{
  "arch": "unet",
  "model": "image super-resolution model",
  "blocks_per_level": 2,
  "block": "basic",
  "attention": false,
  "upsampling": "transposed_conv",
  "batch_size": 128,
  "adamw_weight_decay_other_params": 0.01
}
Rows from block 5 of a small image super-resolution model, named by matrix and row number. Rows with one number belong to one channel. Each number is 128 + 24 x the weight over its row's rms, rounded and kept within 0 to 255. All counts start at 0.
After each channel's rows are labels from the 100 images, of 14976, where the channel reaches its highest value: "place" is the part of the image that holds the peak. Only what is clearly more common there than usual is listed. The data: photos of plants, animals and fungi (iNaturalist).
# convs0: first 3x3 conv (model.enc.2.1.convs.0.weight, 192x192x3x3, each kernel summed), inputs 96-191
# convs1: second 3x3 conv (model.enc.2.1.convs.1.weight, 192x192x3x3, transposed, each kernel summed), outputs 96-191

convs0.40 [143 154 139 138 120 143  89 115 128 129 114 148 157 156 137 102 102 127 141 127 135 129 130 115 138 108 164 161 128 148 152 132  92 135 118 162 141 127 154 158 115 150 140 141 145 156  78 121 164 119 125  75 179 105 102 167  69 113 138 149 114 130 143 164 130 148 152 115 131 146 160 187 177 128 125 106 128 129 105 147 101 124 133 115 116 132 121 113 143  81 146 103 119 106 135 138]
convs1.40 [133 156 175 121 137 180 126 110  86 152 140 143  85  79 145 110 121 117 169 163 158 136 136 162 147 147 132 113 155 129  78 114 124 109 107 149 133 146 143 149 150 153 125 123 155 130 136 146 136 142 145 128 151 128 160 152 152 129 137 119 173 124 173 170 103 130 142 145 127 128 129 142 130 114 136 128 142 110 142 130 131 134 139 170 173 118 118 111  79 113 136 150 132 164 145 179]
place: middle left

convs0.20 [107 123  96 117 134 127 138 120  98 106 131  86 138 135 130  98 106 108 128  83 115 115  93 110 123 100 139  65  87 128 120 101  71  92 160  56  92 116 102  95 139 138 125 148 130 113 147 116 122 104 122 111 123 155 145 109  70 114 105 109 148 118  90 112  99 104 126 112  82 130 141  98 125 100  68 157 121 135 113 129 135  97 101 113 149 137 132 113 109  73 116 120 114 137 161 125]
convs1.20 [ 79 109 120 140 149  93 140 140 134 130 108  98 101 112 156 125 123 115 132 160 145 104 138 164 139 142 156 187 112  90 169 124  81 161 142 146 142 111 155 135 100 131 151 108 111 142 140 146 116 133 105 143 119 138 162 153 107 144 128 102 142  79 151 134 124 148 140 137 185 136 144 137 123 133 135 135  98 101 149 111 144 126 134 122 144 123 160 121 135 174 107 149 174 102 189 116]
place: bottom left

convs0.146 [116 117 152 127 102 110 131 143 140  98 137  93 132 123 160  98 150 117  79  83 115 126 130 109 124 107 111 117 105 145 146 148 113 121 134  82  99 122 138  95  81 174 103 126 108 117 127 107 109 119  83  99 179 194 146 112 101  58 106 108 104 101  95  97 144 101 106 142 135 101 146 135  96 116  91 132 102 120  72 140 159 139 130 133 103 132 159 139 156  93 102  95 112 111 131 103]
convs1.146 [109 137 153 125 124 115 138 127 115 153 115  95 103  82  59 122  98  89 132 123 163 114 149 122 100 140 137 123 121 132 169 140 111 143 152  89 102 102 130 127  78 114 157 163 162 153 167 125 105  97 111 124 106 131 162 149 135 119 173  93 120 104 131 116 144 147 125 126 163 120 108  99 118 141 181 134 138 118 142 129 163 156 101 102 138 111 149 108 101 137 103 111 147 142 157 155]
place: bottom right

convs0.55 [128 111 118 153  83 119 104 110 165 132 102 121 133 142 102  92 166 130 162 110 105  96 107 110 135 141 148 108 116 110 105 133 115 128  84  94 148 116 137 158 130  96 179 193 119 112  98  98 138  77 140 151 155 119 139  86 156 143 121 102 132 116 140 144 104 121 124 156 155  86 181 122 115 135 122 122 112 117  96 133 109 117 168 178 136 148 121 141 120 120 111  87 150  96  80  82]
convs1.55 [119 150 152 149 151  92 150  63 137 120 141 117 122 100 111  82 142 112 173 131 137 118 145 145 144 142 149 112 130 156  92 129  93 128 136 118 137 137 122 160 157 135 106 102 121 126  66 140  98 146 121 160 131 126 175 145 160 172 165 105 130 139 154 151 100 142 134  94 116 175 115  97 169 139 119  79 143 150 156 149 186 136 121 159 157 142 143 101 110 114 139 158 135 153  88 174]
place: middle right; bottom right

convs0.35 [120 156 128 157 100 161 160 119 147 104  94  66 158  92 159  66 128 106 124 136 154  99 128 141 130 146 171 109 104 168 110 123 123 102 130 130 150 152 136 120 148 142 128 128 154 107  60 133 117 175 154 145 146 134 154 174  99 124 117 157 131 145 141  92 164 119 127 160 138 123 127 126 142 108 126 125 134  86 158 117  91  85 157 126 118 137 147 130 121 142 130  98 160 116 135 151]
convs1.35 [136 166 169 143 140 121 141  84 116 158 140 133 142 112 104 131 132 136 130 125 159 109 165 108 107 113 104 125 171 120 111 112 134 118  84 116  75 140 187 127 142 152 111 134 150 135 155 141  67 127 134 188 119 108 152 152 160 120 156 160 116 146 187 202 139  93 146 138 147 131 149 104 105 150 108 106 164 146 144 130 102  92 147 142 149 133 123  90 138  83 128 180 156 140 107 149]
place: bottom left

convs0.182 [121 142 123 123  94 147  70 159 112 147 140 133 157 180 173 113 122 122 145 105 143 166 114 149 105 131 128 132  83 119 104 110 147 148 138 126 166 129 102 153 134 127 112 118 123 124 156  97 139 136 135 161 115 143 117  94 135 161 159 114  86 140 150 147 158  83 143  91 132 166 127 159  88 116 135 115 185 137 109 124 119 145  92 161 148 116 123 125 116 123 156 204 158 147  86 146]
convs1.182 [132 169 138 144 146 133 148 116 140 136 160 128 161 213 133 113 164 109 116 225 174 132 125 118 101 138 100 174 150 149  86 140 136 108 140 109 128 157 158 151 124  79 101 102 120 102 100 116 141 153 152 147 123 107  92 143 145 108 149 158 138 147 122 105 124 118 162 122 118 156 174 141 155 138 172 130 142 124 123 121 107 165  72 121 149 119 145 164 157  83 141 130 136 131 156 157]
place: top centre

convs0.74 [129 155 131 135  98 139 119  95 133 110 145 133 100 118  72 102 139 130 114 132  93 121  98 115 139 100 105 143 115 118 153 103 149 107 151 122 108 135 116 117 142 138 136 115 148 144 122 133  87 107 139 110 109  55 142  78 121 127 134 153 151  69 111 179 121 142 129 147 151 139 119 137 136 127 120  81 139 113 114  91 128 118 131 155  98 105  96  90 143 110 123 162 175 142  78 114]
convs1.74 [122 116 122 147 168  84 123  86 139 155 172 137 133 155 127 142 166 103 121 131 182 116 124 130 143 180 147 158 120 124 101 130 133 147 120 157 152 108 113 173 128 120 165 165 122 139 132 118 171 156 125 150 158 156 162 122 101 124 121 116 101 177 143 136 110 176 156 127 121 140 125 167 104 121 110 137 166 106 144 138 146 139 132 159 133 150 124 112 151  79 201 136 144 129 139 126]
place: bottom right

convs0.145 [117 100  91 122 100 137 165 100 126 108 119 147  70 130 102 137 107 105 126 123 101  68 130 106 141 124 141 128 156 144 146  84 148 110 131  95 102 137 126 111 123 118 127  95 144 130 139 124 131 119 115 128 111  70 168 101 104 102 115 143 104 117 123 112  82 115 127 113 132 100  99 143 112 127 120  80 102 109 151 129 133 103 114 112 127 137 130 141 159 141 115 134  88 120 123 113]
convs1.145 [121 113 125  93 114 144 120  95 158 103 129 108 125 123 131 123 168 133 105 115 122 118  96 145 158 149 155 124 112 176 129 127  91 139 138 135 136 106 137 152 119 128 141 121 148 162 132  89 171 138 107 159 106 164  92 103 101 129  92 155 127  94 142 140 136 155 130 108 107 122 101 124 153 136 149 136 125 100 106 141 166 129 117  97 126 130 132 150 115 164 112 141 152 129 119 124]
place: bottom left; middle left

convs0.188 [142 108 116 113 122 109  95 184 160 144 132 141 144 102 114 111 137  94 175 145 122 115 152 123 113 122 120  83 111 156 112 100  76  80 137 114 140 115 123 124 161 152 121 125 113  84 123 114 133 118  86 101  98 130 111 121 107 113 160 131 138 149 112 129 148 104  78 104 126 139 118 105 120  92 173 140 134 124 121 105 105  83 122 124 144  73 166 155 121 132 138  73 119 144 125 158]
convs1.188 [135  95 108 155 140 140 137 152  99 142 122 141 161 118 140 132 121 102 117 159 145 118 109  96  97 104 103 175 142 127 138 126 144 131 172 131 122  91 141 147  88  79 113 117 111 119 137 128 122 134 110 139 106 138 143 126  94 115 128 123 151 135 140 139 132 120  88 140  96 128 150 172 100 121  95 161  95 159 118 157 142 168  88 145 113 133 139 155 136 128 123 166 125  92 123 112]
place: top left

convs0.32 [ 87 133 148 156 164 120 157 115 121 137 143  77 152 157 128 130  92 157 100 107 121 135 115 144  94 129 124 137 124 121 143 159 187 123 103 133 117 152 117 143 103 137 120 112  94 130 140 122  82 111 107 222 128 128 159 100  92 109 161 161 130 120 140  85 143 114 127 129 147  97 130 138 100 141 135 111 117  98 116 126  74 149 102 123 157 143 135 127  95 152 100 145 169 125 121  90]
convs1.32 [138  84 141 145 115 111 139 170 119 103 142 194 123  91 122 131 128 110 148 136 149 136 103 153 148 111  82 109  69 141 160 131 123 137 141 145 164 108 116 108 115 122 130 135 135 128 180 102 125 133 105  59 160 123 120  95 125  88 107 106  87 148 139 142 140 144  98 152 116 107 138 121 120  89 106 112 119 135  88 125  96 115 125 125 134 130 153 156 171 149 132 113  68 120 178 137]
place: middle left

convs0.134 [139 143 127 141 143 106 135 131 114 128 150 112 112 114 114 124 126 159 154 148 156 115  96 174 111 112 148  61 152 153 151 113 139 111 151 140 106 195 119  95 133 148 170 206 151 143 135 139 107 145  73  93 135 125 116 128  95 157 104 151 119 135 121  89 113 131 185 145 117  92 104 136 128 164 114 124 138 119  80 112 160 109 134 123  99 138 130 137  96  86 101 108 163 159 146 117]
convs1.134 [100 114 119 173  96  90 125 123 102 119 126 114 104 144 126 109 123 155 127 123 151  84  90 114 141 139 115 119 180 108 221  89 120  91 155  61 112 133 137 176 112 104 149 160 114 148 104 139 153 128 114 135 156  71 190 132 106 150 110 108 137 166 131 128  94 116 107 126 153 161 127 131 152 123  78 146 141 131  95 149  89  93 103 142 125 121 151 129 142 138 136 139 153 135 142 115]
place: bottom left

convs0.143 [116 139 112  96 125 169  56 102 118  93 160 136 132 132 100 133 112 161 111 170 164  75  84 158 149 144 106 116 163 126 127  98 132  98 138  83 133 128  96 162 125 120 118 158 107 143 123 112 162  65 109  75 102 114 143  87 119 117 117 149 101 128 107 100 103 150 153 120 150 120 116 129 138 131 153 114 141 151  80 144 122 129 119 132 105 141 103 125  76 102  97 151 180 170 113 114]
convs1.143 [113 126 109 133 128  84 115 140 158 149 122 103 121 183 140 158 139  98 104 144 165 115  94 122 100 146 172 138 115 124 135 100  97 114 147 102 145 167  87 198 113 120 142 168 160 101 117 121 126 131 145 154 124 111  79 132  92 195 102 110 148 130 136 121 113 119 106 131 121 102 136 135 147 175  76 110 115 103 130 111  80 113 110 129  75 151 121 117 156 141 142 136 176 134 153 146]
place: top left

convs0.98 [123 107 131  88 126 108 149 130 108 173 124  79 150 145 111 110 132 136  90 129 151 124 164 115 136 154 149 139 129  93 130 141 175 123 106 120 124 100 128 158 132 127 146 131 119 114 114 133 104 136 152 190 100  96 113 132 129  91 136 149 165 189 119 113 111 150 131 122 126 168 171 195 106  98 127 125 172 125 132  95 127 142 152 134 140 136 146 149  81  89  82 116  80 117 106 138]
convs1.98 [140 156 140 130  79 127 137 160 121 143 150 152 132 173 147 145 128 138 122 105 134 125 122 153 150 101  89  64 100 150 148 188 102 121 111 145 169 111 136 149 116 110 122 128 148 148 175 134 159 113 127  94 153 151  95 146  94  96 115 158 124 120 160 136 149 178 116 132 147 124 127 118 142 124 138 166 130 131 133 135  83 105 171 166 178  88  91 118 107 135 151 129 121 126 166 130]
place: bottom centre

convs0.158 [129 107 127 144 130 149  94 145 129 136 137 105 147 144  82 131 155 141 124 139  99  97 104 182 135 117  92 114 127 111 154 121 136 132 111 114 148 131 120 129  63 112 126 142  74  96 116 119 132  98  52 150 124 131 108 141 155 131 143 135 125 126 128 132 168 124 133 118 135 155 161 100  93 137 138 124 142 116 117 136 147 132  87 134 113  80 134 115 102 112 102 170 107 126 119 134]
convs1.158 [133 129 142 159 113  89 154 128 163 138 106 134 123 143 130 126 142  95  84 162 137  85 160 115 134 129 136 167 160 161 150 102 121 147 149 148 135 145 139 152 133 127 170 129 135 135 147 104 105 138 110  98 109 115 145  83 110  72  88 109 142 154  78  76 138 148 125 107  82 125 108 142 128 132 127 164 160 151 113 116  75 114 133 132 135  96 173 150 102 174 100 115 124 116 111 126]
place: top right

convs0.22 [103 109 105 107 130 140 144 152 139 119 144 149 128 114  86 142  98 149 148 119 136 122 140 151 121 135 150 140 138 133 161 102 107 180 152 135 122 131 146 144 165 113 122  87 121 136 134 130 171 152 114 110 134 168 154 165 104 114 120 190 123 118 139 106 114 192 117 134 147 119 189 140 161  66 125 130 115 158 120 136 100  78 141 100 133 131 125 112 133  68 133 138 121 131 131 142]
convs1.22 [165 145 124 143 125 135 127  79 164 142 121  88 117 113 148 161 104 151 136 135 119 174 110 119 109 141 140 165  81 157 121 141 172 130 131 126 131 165 152  97 152  99 149 162 117 119 108 167 138 124 177 123 143 129 120 106 126 158 103 136 166 116 168 146 132  75 147 110 125 150 121 100 146 132 104 141  98 119 168 167  95 125  84 131 117 117 107 176 116 106 154 160 117 124 101 119]
place: bottom right; bottom centre