A small image super-resolution model, trained from scratch.
Training: muon at rate 0.008, 8500 steps, batches of 128.
Rows from block 5 of a small image super-resolution model, named by matrix and row number. Rows with one number belong to one channel. Each number is 50 + 12 x the weight over its row's rms, rounded and kept within 0 to 99. All counts start at 0.
After each channel's rows are labels from the 100 images, of 14976, where the channel reaches its highest value: "patch colour" is the nearest of a few named colours to the mean colour under the peak; "responds to" is what is common among them. Only what is clearly more common there than usual is listed. The data: photos of plants, animals and fungi (iNaturalist).
# convs0: first 3x3 conv (model.enc.2.1.convs.0.weight, 192x192x3x3, each kernel summed), inputs 96-191
# convs1: second 3x3 conv (model.enc.2.1.convs.1.weight, 192x192x3x3, transposed, each kernel summed), outputs 96-191

convs0.87:39 43 46 46 50 76 66 43 30 44 45 66 19 48 53 44 41 53 40 38 46 50 59 50 40 38 57 50 44 38 70 55 43 39 55 48 36 33 43 60 26 43 61 33 45 51 35 70 44 54 59 67 47 63 19 53 57 39 57 54 54 59 44 61 72 35 42 61 37 48 36 31 41 57 77 38 62 55 34 55 45 38 28 59 53 52 36 21 33 45 36 61 57 64 47 66
convs1.87:53 73 51 61 38 51 40 41 44 54 47 42 58 61 61 73 45 58 34 59 56 59 59 68 48 54 40 58 44 51 46 50 44 52 32 37 62 50 59 34 33 40 54 56 37 59 55 39 52 54 41 34 47 47 45 53 27 37 49 49 51 44 66 42 55 53 49 53 56 33 49 24 61 19 27 58 77 52 63 32 39 54 60 47 73 48 27 47 51 58 52 60 62 33 46 63
patch colour: pink; white
responds to: class Aves

convs0.77:67 41 38 43 50 56 59 41 55 56 40 28 70 63 32 64 55 46 57 77 28 58 52 43 42 62 46 22 53 43 48 55 61 63 37 46 56 56 53 81 26 51 28 35 54 34 47 43 49 49 23 30 58 30 55 35 32 63 41 63 25 49 74 50 64 73 31 40 24 56 48 56 29 48 42 58 73 50 51 55 40 50 59 46 69 41 62 50 49 40 73 55 34 61 42 52
convs1.77:62 48 19 73 61 53 47 44 44 55 46 80 55 65 55 41 54 44 35 56 28 63 43 46 55 40 52 89 44 51 61 36 43 53 38 40 54 56 50 31 62 45 47 44 55 25 43 42 33 26 57 59 56 53 44 60 69 54 47 39 48 71 41 45 61 17 55 48 37 48 61 67 42 54 41 39 75 72 48 36 39 42 25 56 39 48 49 59 61 48 63 45 63 31 38 48
patch colour: white
responds to: class Aves; phylum Chordata

convs0.183:50 63 61 34 49 49 66 43 39 57 41 38 60 48 64 35 45 40 50 36 65 50 66 35 82 71 36 33 46 61 44 45 45 51 59 61 44 31 54 39 41 57 48 39 36 51 56 61 31 63 58 62 63 52 47 38 38 48 33 51 53 59 49 36 48 59 61 67 41 67 39 57 52 49 43 44 66 26 40 57 42 55 72 46 54 74 66 65 30 29 64 57 42 56 67 35
convs1.183:51 77 77 60 45 52 52 50 32 64 52 52 45 68 44 48 54 47 45 71 25 61 55 35 30 47 40 46 36 51 42 57 41 57 31 56 53 38 71 56 66 51 35 52 36 42 63 45 34 46 56 57 46 45 24 57 49 45 59 23 50 28 37 56 22 50 56 43 51 37 32 46 59 50 49 42 47 55 55 45 37 47 48 47 49 32 63 25 45 59 57 57 46 62 43 69
patch colour: white
responds to: class Aves

convs0.161:48 51 49 44 47 64 45 33 56 37 47 58 40 46 57 54 46 55 63 50 60 54 66 48 42 58 32 37 44 52 49 44 34 40 46 53 40 40 42 64 45 49 35 48 27 35 48 75 55 42 41 73 37 39 53 83 60 25 49 70 51 65 25 50 52 50 66 47 39 50 35 73 53 36 65 46 63 67 58 59 30 35 49 36 56 43 60 43 53 30 34 48 41 54 41 50
convs1.161:36 48 35 66 36 36 42 57 55 61 60 53 56 50 73 45 56 57 28 48 40 42 62 46 40 30 17 52 35 50 50 55 28 63 51 46 67 58 63 62 17 45 55 65 59 51 48 48 52 47 62 33 60 51 66 31 44 46 37 58 45 59 68 37 83 43 41 47 70 45 51 57 75 38 42 64 56 51 49 44 46 61 36 53 62 58 46 55 60 48 72 51 47 35 82 36
patch colour: white
responds to: class Aves

convs0.36:55 42 59 41 64 53 39 37 43 69 41 29 07 32 62 57 30 48 60 54 70 48 42 53 52 47 57 60 42 54 32 43 40 38 51 46 61 83 51 41 72 66 58 67 56 52 51 55 63 47 63 35 49 45 35 55 38 42 35 53 44 37 57 68 60 48 33 57 61 58 54 34 36 56 55 51 52 40 51 45 44 45 57 51 34 50 62 48 76 62 59 46 48 37 38 64
convs1.36:46 54 62 53 50 50 39 45 53 46 45 53 76 46 60 38 43 52 53 55 62 52 57 53 55 41 56 37 68 62 25 47 70 54 54 40 50 47 62 56 50 62 35 48 64 39 44 47 49 55 50 58 66 52 62 36 44 39 70 58 42 67 52 46 42 45 37 59 38 50 62 64 53 76 33 58 36 34 35 65 51 38 59 64 58 43 44 51 32 32 25 48 71 44 37 68
patch colour: white
responds to: class Aves

convs0.131:53 41 67 52 54 46 47 46 38 66 40 45 55 45 43 69 65 52 45 53 55 35 43 42 50 60 57 68 36 53 50 54 50 56 43 47 51 34 54 43 34 74 59 50 40 30 28 46 53 44 45 44 27 63 70 55 57 12 67 38 42 30 40 33 61 56 50 35 52 61 86 46 54 52 35 59 32 47 45 64 55 61 29 47 63 46 47 53 36 60 69 46 64 54 61 59
convs1.131:47 65 60 48 45 33 51 66 77 45 54 61 65 37 42 54 37 49 26 56 55 61 55 56 33 48 71 48 55 47 66 43 58 68 67 69 40 51 46 34 30 46 31 45 21 57 80 58 45 51 49 56 40 38 32 52 39 40 35 54 65 42 60 51 73 48 51 51 41 33 43 49 50 60 57 70 40 37 44 52 47 42 43 36 50 75 54 28 40 70 38 57 31 71 57 41
patch colour: white
responds to: class Aves

convs0.125:54 58 61 27 41 49 66 45 43 65 52 73 41 40 37 34 40 55 37 50 66 46 43 49 57 37 44 35 60 45 51 41 25 53 44 45 43 43 35 46 31 38 37 47 51 59 56 60 41 64 45 52 48 33 39 55 39 41 38 45 70 73 76 49 47 44 35 32 41 49 43 54 57 36 40 24 56 51 44 56 20 54 45 26 50 61 45 46 47 51 33 62 49 46 48 63
convs1.125:48 73 44 44 52 49 33 61 26 42 57 49 53 39 45 59 74 39 38 28 39 42 65 61 37 39 36 55 66 45 64 71 51 39 64 76 58 49 54 32 36 39 75 60 32 43 67 28 63 64 39 51 46 54 30 42 22 42 30 62 40 48 50 47 70 46 38 55 55 29 43 33 41 40 43 42 61 43 58 42 53 49 52 53 67 53 42 51 47 28 66 56 37 45 54 51
patch colour: white; pink
responds to: phylum Chordata; class Aves

convs0.80:56 56 49 35 56 44 58 58 60 64 52 58 59 32 44 49 33 46 67 41 51 50 56 42 30 41 50 52 57 53 46 73 97 49 40 53 66 61 44 39 37 57 35 23 54 28 49 75 57 59 46 51 48 26 62 54 55 64 36 46 54 71 56 66 51 49 61 50 57 55 67 46 71 45 71 53 71 55 42 50 41 62 47 46 52 45 62 55 58 45 55 51 52 36 65 44
convs1.80:40 27 35 64 58 62 48 44 66 37 51 38 38 57 35 65 50 58 54 28 39 58 41 43 40 48 61 76 47 30 41 37 76 51 43 49 20 54 37 37 46 53 47 59 42 39 42 42 30 56 57 75 46 54 49 42 52 29 52 66 46 61 58 39 37 28 45 49 39 55 63 65 43 49 37 31 40 58 50 42 42 50 24 43 30 53 62 54 64 53 41 34 46 47 46 59
patch colour: white; cyan
responds to: class Aves; phylum Chordata

convs0.112:36 58 47 42 41 58 46 49 69 59 57 65 59 49 57 27 32 59 54 40 70 54 46 65 66 46 48 44 54 74 38 25 58 56 51 71 66 53 46 67 62 32 37 62 52 53 48 64 67 61 63 36 58 28 68 52 70 14 30 58 31 43 38 34 62 60 47 55 57 61 79 44 43 62 51 61 55 58 52 56 72 47 43 56 48 66 54 48 45 48 53 35 53 60 64 54
convs1.112:29 45 79 56 63 64 51 53 39 43 59 52 43 36 44 39 45 69 52 51 59 48 39 60 55 47 56 52 37 37 46 33 59 33 45 48 49 48 59 71 54 42 59 06 43 38 45 36 50 41 50 60 49 43 39 74 56 57 44 50 48 71 60 67 41 41 56 67 43 64 40 36 42 32 49 46 48 37 27 65 49 58 38 53 45 37 41 43 67 38 64 42 46 46 43 65
patch colour: white
responds to: class Aves; phylum Chordata

convs0.38:43 42 40 55 59 44 51 58 57 60 44 61 52 61 38 48 42 53 85 66 63 52 55 43 54 51 49 48 46 51 41 37 52 34 48 44 48 41 46 51 43 52 63 49 49 47 54 44 54 55 47 28 28 57 47 47 45 81 44 38 62 41 48 49 60 47 77 38 39 52 72 76 69 49 15 64 39 43 38 40 63 54 38 32 57 64 32 81 40 69 32 63 46 45 25 46
convs1.38:50 57 31 40 49 55 70 45 20 42 48 63 41 52 45 59 71 65 41 45 39 40 49 71 52 60 53 58 62 40 48 34 25 47 51 63 46 65 54 60 60 42 53 69 46 51 70 62 54 56 54 67 50 37 41 54 49 49 63 64 58 51 60 56 52 60 68 56 59 49 34 60 65 49 57 47 58 37 39 61 12 39 41 57 65 56 58 66 52 68 59 29 79 44 53 37
patch colour: white
responds to: class Aves; order Passeriformes

convs0.181:46 43 43 77 33 47 70 62 39 49 47 37 50 56 67 59 51 45 62 43 44 31 35 41 65 57 52 38 51 53 48 62 55 81 33 40 41 43 40 59 34 43 44 19 46 33 44 54 55 48 51 54 33 49 48 54 54 41 43 47 67 70 36 76 69 68 56 35 35 62 65 58 24 46 67 48 57 42 38 50 44 35 56 46 44 39 56 35 60 43 32 61 43 43 47 51
convs1.181:65 63 55 32 24 50 59 58 74 53 67 54 49 75 55 43 58 44 34 58 42 54 59 70 48 33 22 57 36 65 57 59 47 68 70 59 74 41 53 52 54 56 63 60 40 60 44 43 48 43 46 31 59 55 57 45 43 40 56 36 58 45 48 45 58 33 67 53 64 40 52 48 91 41 58 70 45 39 55 43 47 53 43 67 57 46 68 59 51 49 76 50 56 55 57 65
patch colour: white
responds to: class Aves; phylum Chordata

convs0.25:68 63 39 13 68 32 50 48 54 65 53 55 67 53 27 84 66 48 61 62 41 56 46 39 53 55 50 46 34 54 48 39 36 52 69 65 55 43 40 60 58 31 64 50 51 31 57 48 46 51 60 48 38 48 62 47 64 27 54 52 58 47 50 49 56 52 56 32 43 53 47 45 84 55 20 52 36 59 50 49 46 48 27 46 53 60 41 35 42 79 46 38 73 70 51 50
convs1.25:54 46 44 40 55 72 51 47 67 42 42 56 41 47 32 46 57 46 42 55 69 54 62 64 33 32 44 45 49 52 53 65 31 37 56 53 50 37 44 42 45 40 52 67 86 56 75 67 66 53 52 53 49 37 25 60 47 70 36 54 38 60 47 53 32 65 54 31 43 47 51 58 28 57 63 49 55 49 41 43 32 63 66 53 49 45 35 42 44 67 48 50 31 63 33 31
patch colour: black
responds to: class Aves; phylum Chordata

convs0.190:59 41 46 67 61 54 53 57 39 39 62 55 69 40 42 58 67 71 34 62 41 68 39 53 34 42 31 47 48 63 70 52 36 58 35 67 37 39 70 65 42 50 51 41 41 43 46 33 54 69 56 55 51 43 41 45 47 54 73 55 41 56 63 55 51 63 57 51 33 72 67 59 52 48 48 68 43 54 51 64 43 40 44 47 45 48 44 53 52 67 66 47 35 49 62 57
convs1.190:15 80 65 43 36 65 47 58 52 77 41 29 59 83 56 74 28 62 67 52 59 53 58 63 31 44 29 66 49 42 55 49 53 55 63 69 45 38 45 58 60 44 53 40 39 40 43 59 60 53 43 67 42 49 60 56 47 63 64 44 52 61 66 67 55 58 47 51 53 67 42 74 63 49 51 60 49 62 25 47 27 59 44 50 48 56 55 70 40 56 47 43 58 63 46 49
patch colour: white
responds to: class Aves; order Passeriformes

convs0.75:40 65 63 49 39 51 50 49 54 58 52 68 67 69 64 50 58 45 73 51 50 56 48 73 48 38 84 61 57 52 61 54 59 72 53 50 59 39 40 44 48 59 42 52 41 48 44 47 39 60 48 36 54 54 63 51 41 47 50 71 61 54 51 52 55 56 58 42 45 56 68 71 58 25 48 51 38 40 54 39 71 41 48 73 57 50 65 48 32 46 41 56 23 36 35 50
convs1.75:50 71 79 76 49 68 49 54 41 45 28 48 47 47 43 48 74 34 64 49 37 62 69 48 44 46 60 51 47 64 44 28 34 60 31 36 36 53 68 53 81 37 52 57 49 27 33 42 60 38 70 57 35 36 53 47 49 42 66 62 63 42 46 45 45 55 41 63 57 64 56 61 39 51 32 47 59 57 55 39 30 52 67 45 50 33 64 69 54 46 37 49 48 50 41 73
patch colour: black
responds to: class Aves; order Passeriformes

convs0.162:34 54 66 69 22 65 43 33 43 56 38 49 62 37 56 49 64 42 73 44 47 54 38 46 47 32 62 57 49 72 38 29 43 49 33 24 58 65 49 54 50 64 41 52 42 46 28 54 58 37 64 47 61 54 44 55 63 41 71 66 58 43 43 57 54 57 41 51 45 53 69 35 54 10 60 30 54 50 46 41 57 18 43 67 31 61 38 35 36 41 43 56 60 35 38 54
convs1.162:58 67 65 60 59 27 48 55 74 37 61 58 58 55 44 60 48 55 46 31 51 49 55 47 45 62 38 61 67 59 35 54 61 62 45 49 51 75 55 35 40 63 56 66 38 49 40 30 39 40 41 59 41 43 77 44 32 38 35 49 48 49 62 37 49 42 42 55 73 44 79 41 51 46 49 68 43 24 61 43 59 53 64 59 57 45 38 41 59 31 55 65 40 45 41 49
patch colour: white
responds to: phylum Chordata; class Aves; order Passeriformes

convs0.81:58 50 46 61 84 57 52 44 35 50 54 66 46 52 43 53 53 51 27 40 39 62 43 57 63 39 39 38 53 77 77 61 54 70 59 68 71 31 53 53 45 53 64 25 55 56 46 40 53 59 70 54 62 65 41 49 48 51 60 67 44 40 43 36 48 54 47 52 38 46 51 31 61 56 49 60 45 69 61 40 49 44 38 54 47 38 68 33 18 32 49 56 54 50 58 58
convs1.81:58 56 81 61 38 58 53 78 86 60 47 30 46 75 63 47 56 69 54 47 47 78 49 59 29 54 42 53 41 48 61 43 82 69 46 36 53 47 41 63 42 62 29 60 50 44 52 48 59 34 64 58 42 56 44 50 39 65 27 36 40 39 33 41 60 37 64 48 59 29 39 45 60 48 40 66 56 43 64 45 32 41 45 51 72 54 58 34 45 24 44 59 61 44 63 49
patch colour: white
responds to: class Aves

convs0.165:57 45 69 33 34 50 41 28 49 72 59 62 29 37 45 46 23 61 52 35 63 33 61 54 37 56 57 60 46 47 48 39 64 47 53 63 43 62 47 58 58 48 51 76 51 56 28 45 60 46 42 27 41 37 40 41 40 54 48 71 65 48 42 54 39 69 37 29 68 42 61 44 34 42 44 40 59 58 65 48 30 44 61 36 44 42 58 52 53 23 35 45 34 55 32 38
convs1.165:49 62 43 53 66 62 46 55 47 36 60 71 50 41 48 54 57 59 64 48 45 47 36 46 68 55 49 48 52 47 56 57 39 47 46 33 61 79 65 38 53 47 55 63 63 44 49 65 54 52 54 60 70 71 54 59 56 57 50 53 56 71 53 51 67 61 37 53 22 57 48 48 51 60 54 49 66 40 52 63 59 52 57 74 52 49 38 53 60 46 59 42 60 38 47 60
patch colour: white
responds to: class Aves

convs0.12:22 36 82 60 41 46 64 64 25 51 36 61 38 54 74 53 57 57 66 54 43 59 70 66 50 39 45 45 61 58 70 60 66 47 40 80 43 54 74 54 60 46 37 63 52 43 31 35 43 66 51 46 52 53 46 62 44 37 46 50 62 37 45 53 57 47 52 58 56 50 73 47 56 55 56 54 48 51 28 30 39 50 58 42 47 59 47 53 43 47 70 34 67 36 66 41
convs1.12:44 67 46 88 54 38 62 49 53 49 56 41 48 48 51 15 58 67 63 57 37 47 42 44 50 57 56 53 76 47 66 42 58 55 21 50 35 41 52 55 62 47 80 48 35 63 59 38 50 42 61 76 55 77 72 53 54 48 71 64 44 47 64 52 48 61 53 70 62 64 51 61 41 41 52 46 51 43 59 56 40 34 75 51 60 42 62 40 60 50 61 54 54 58 60 69
patch colour: white
responds to: class Aves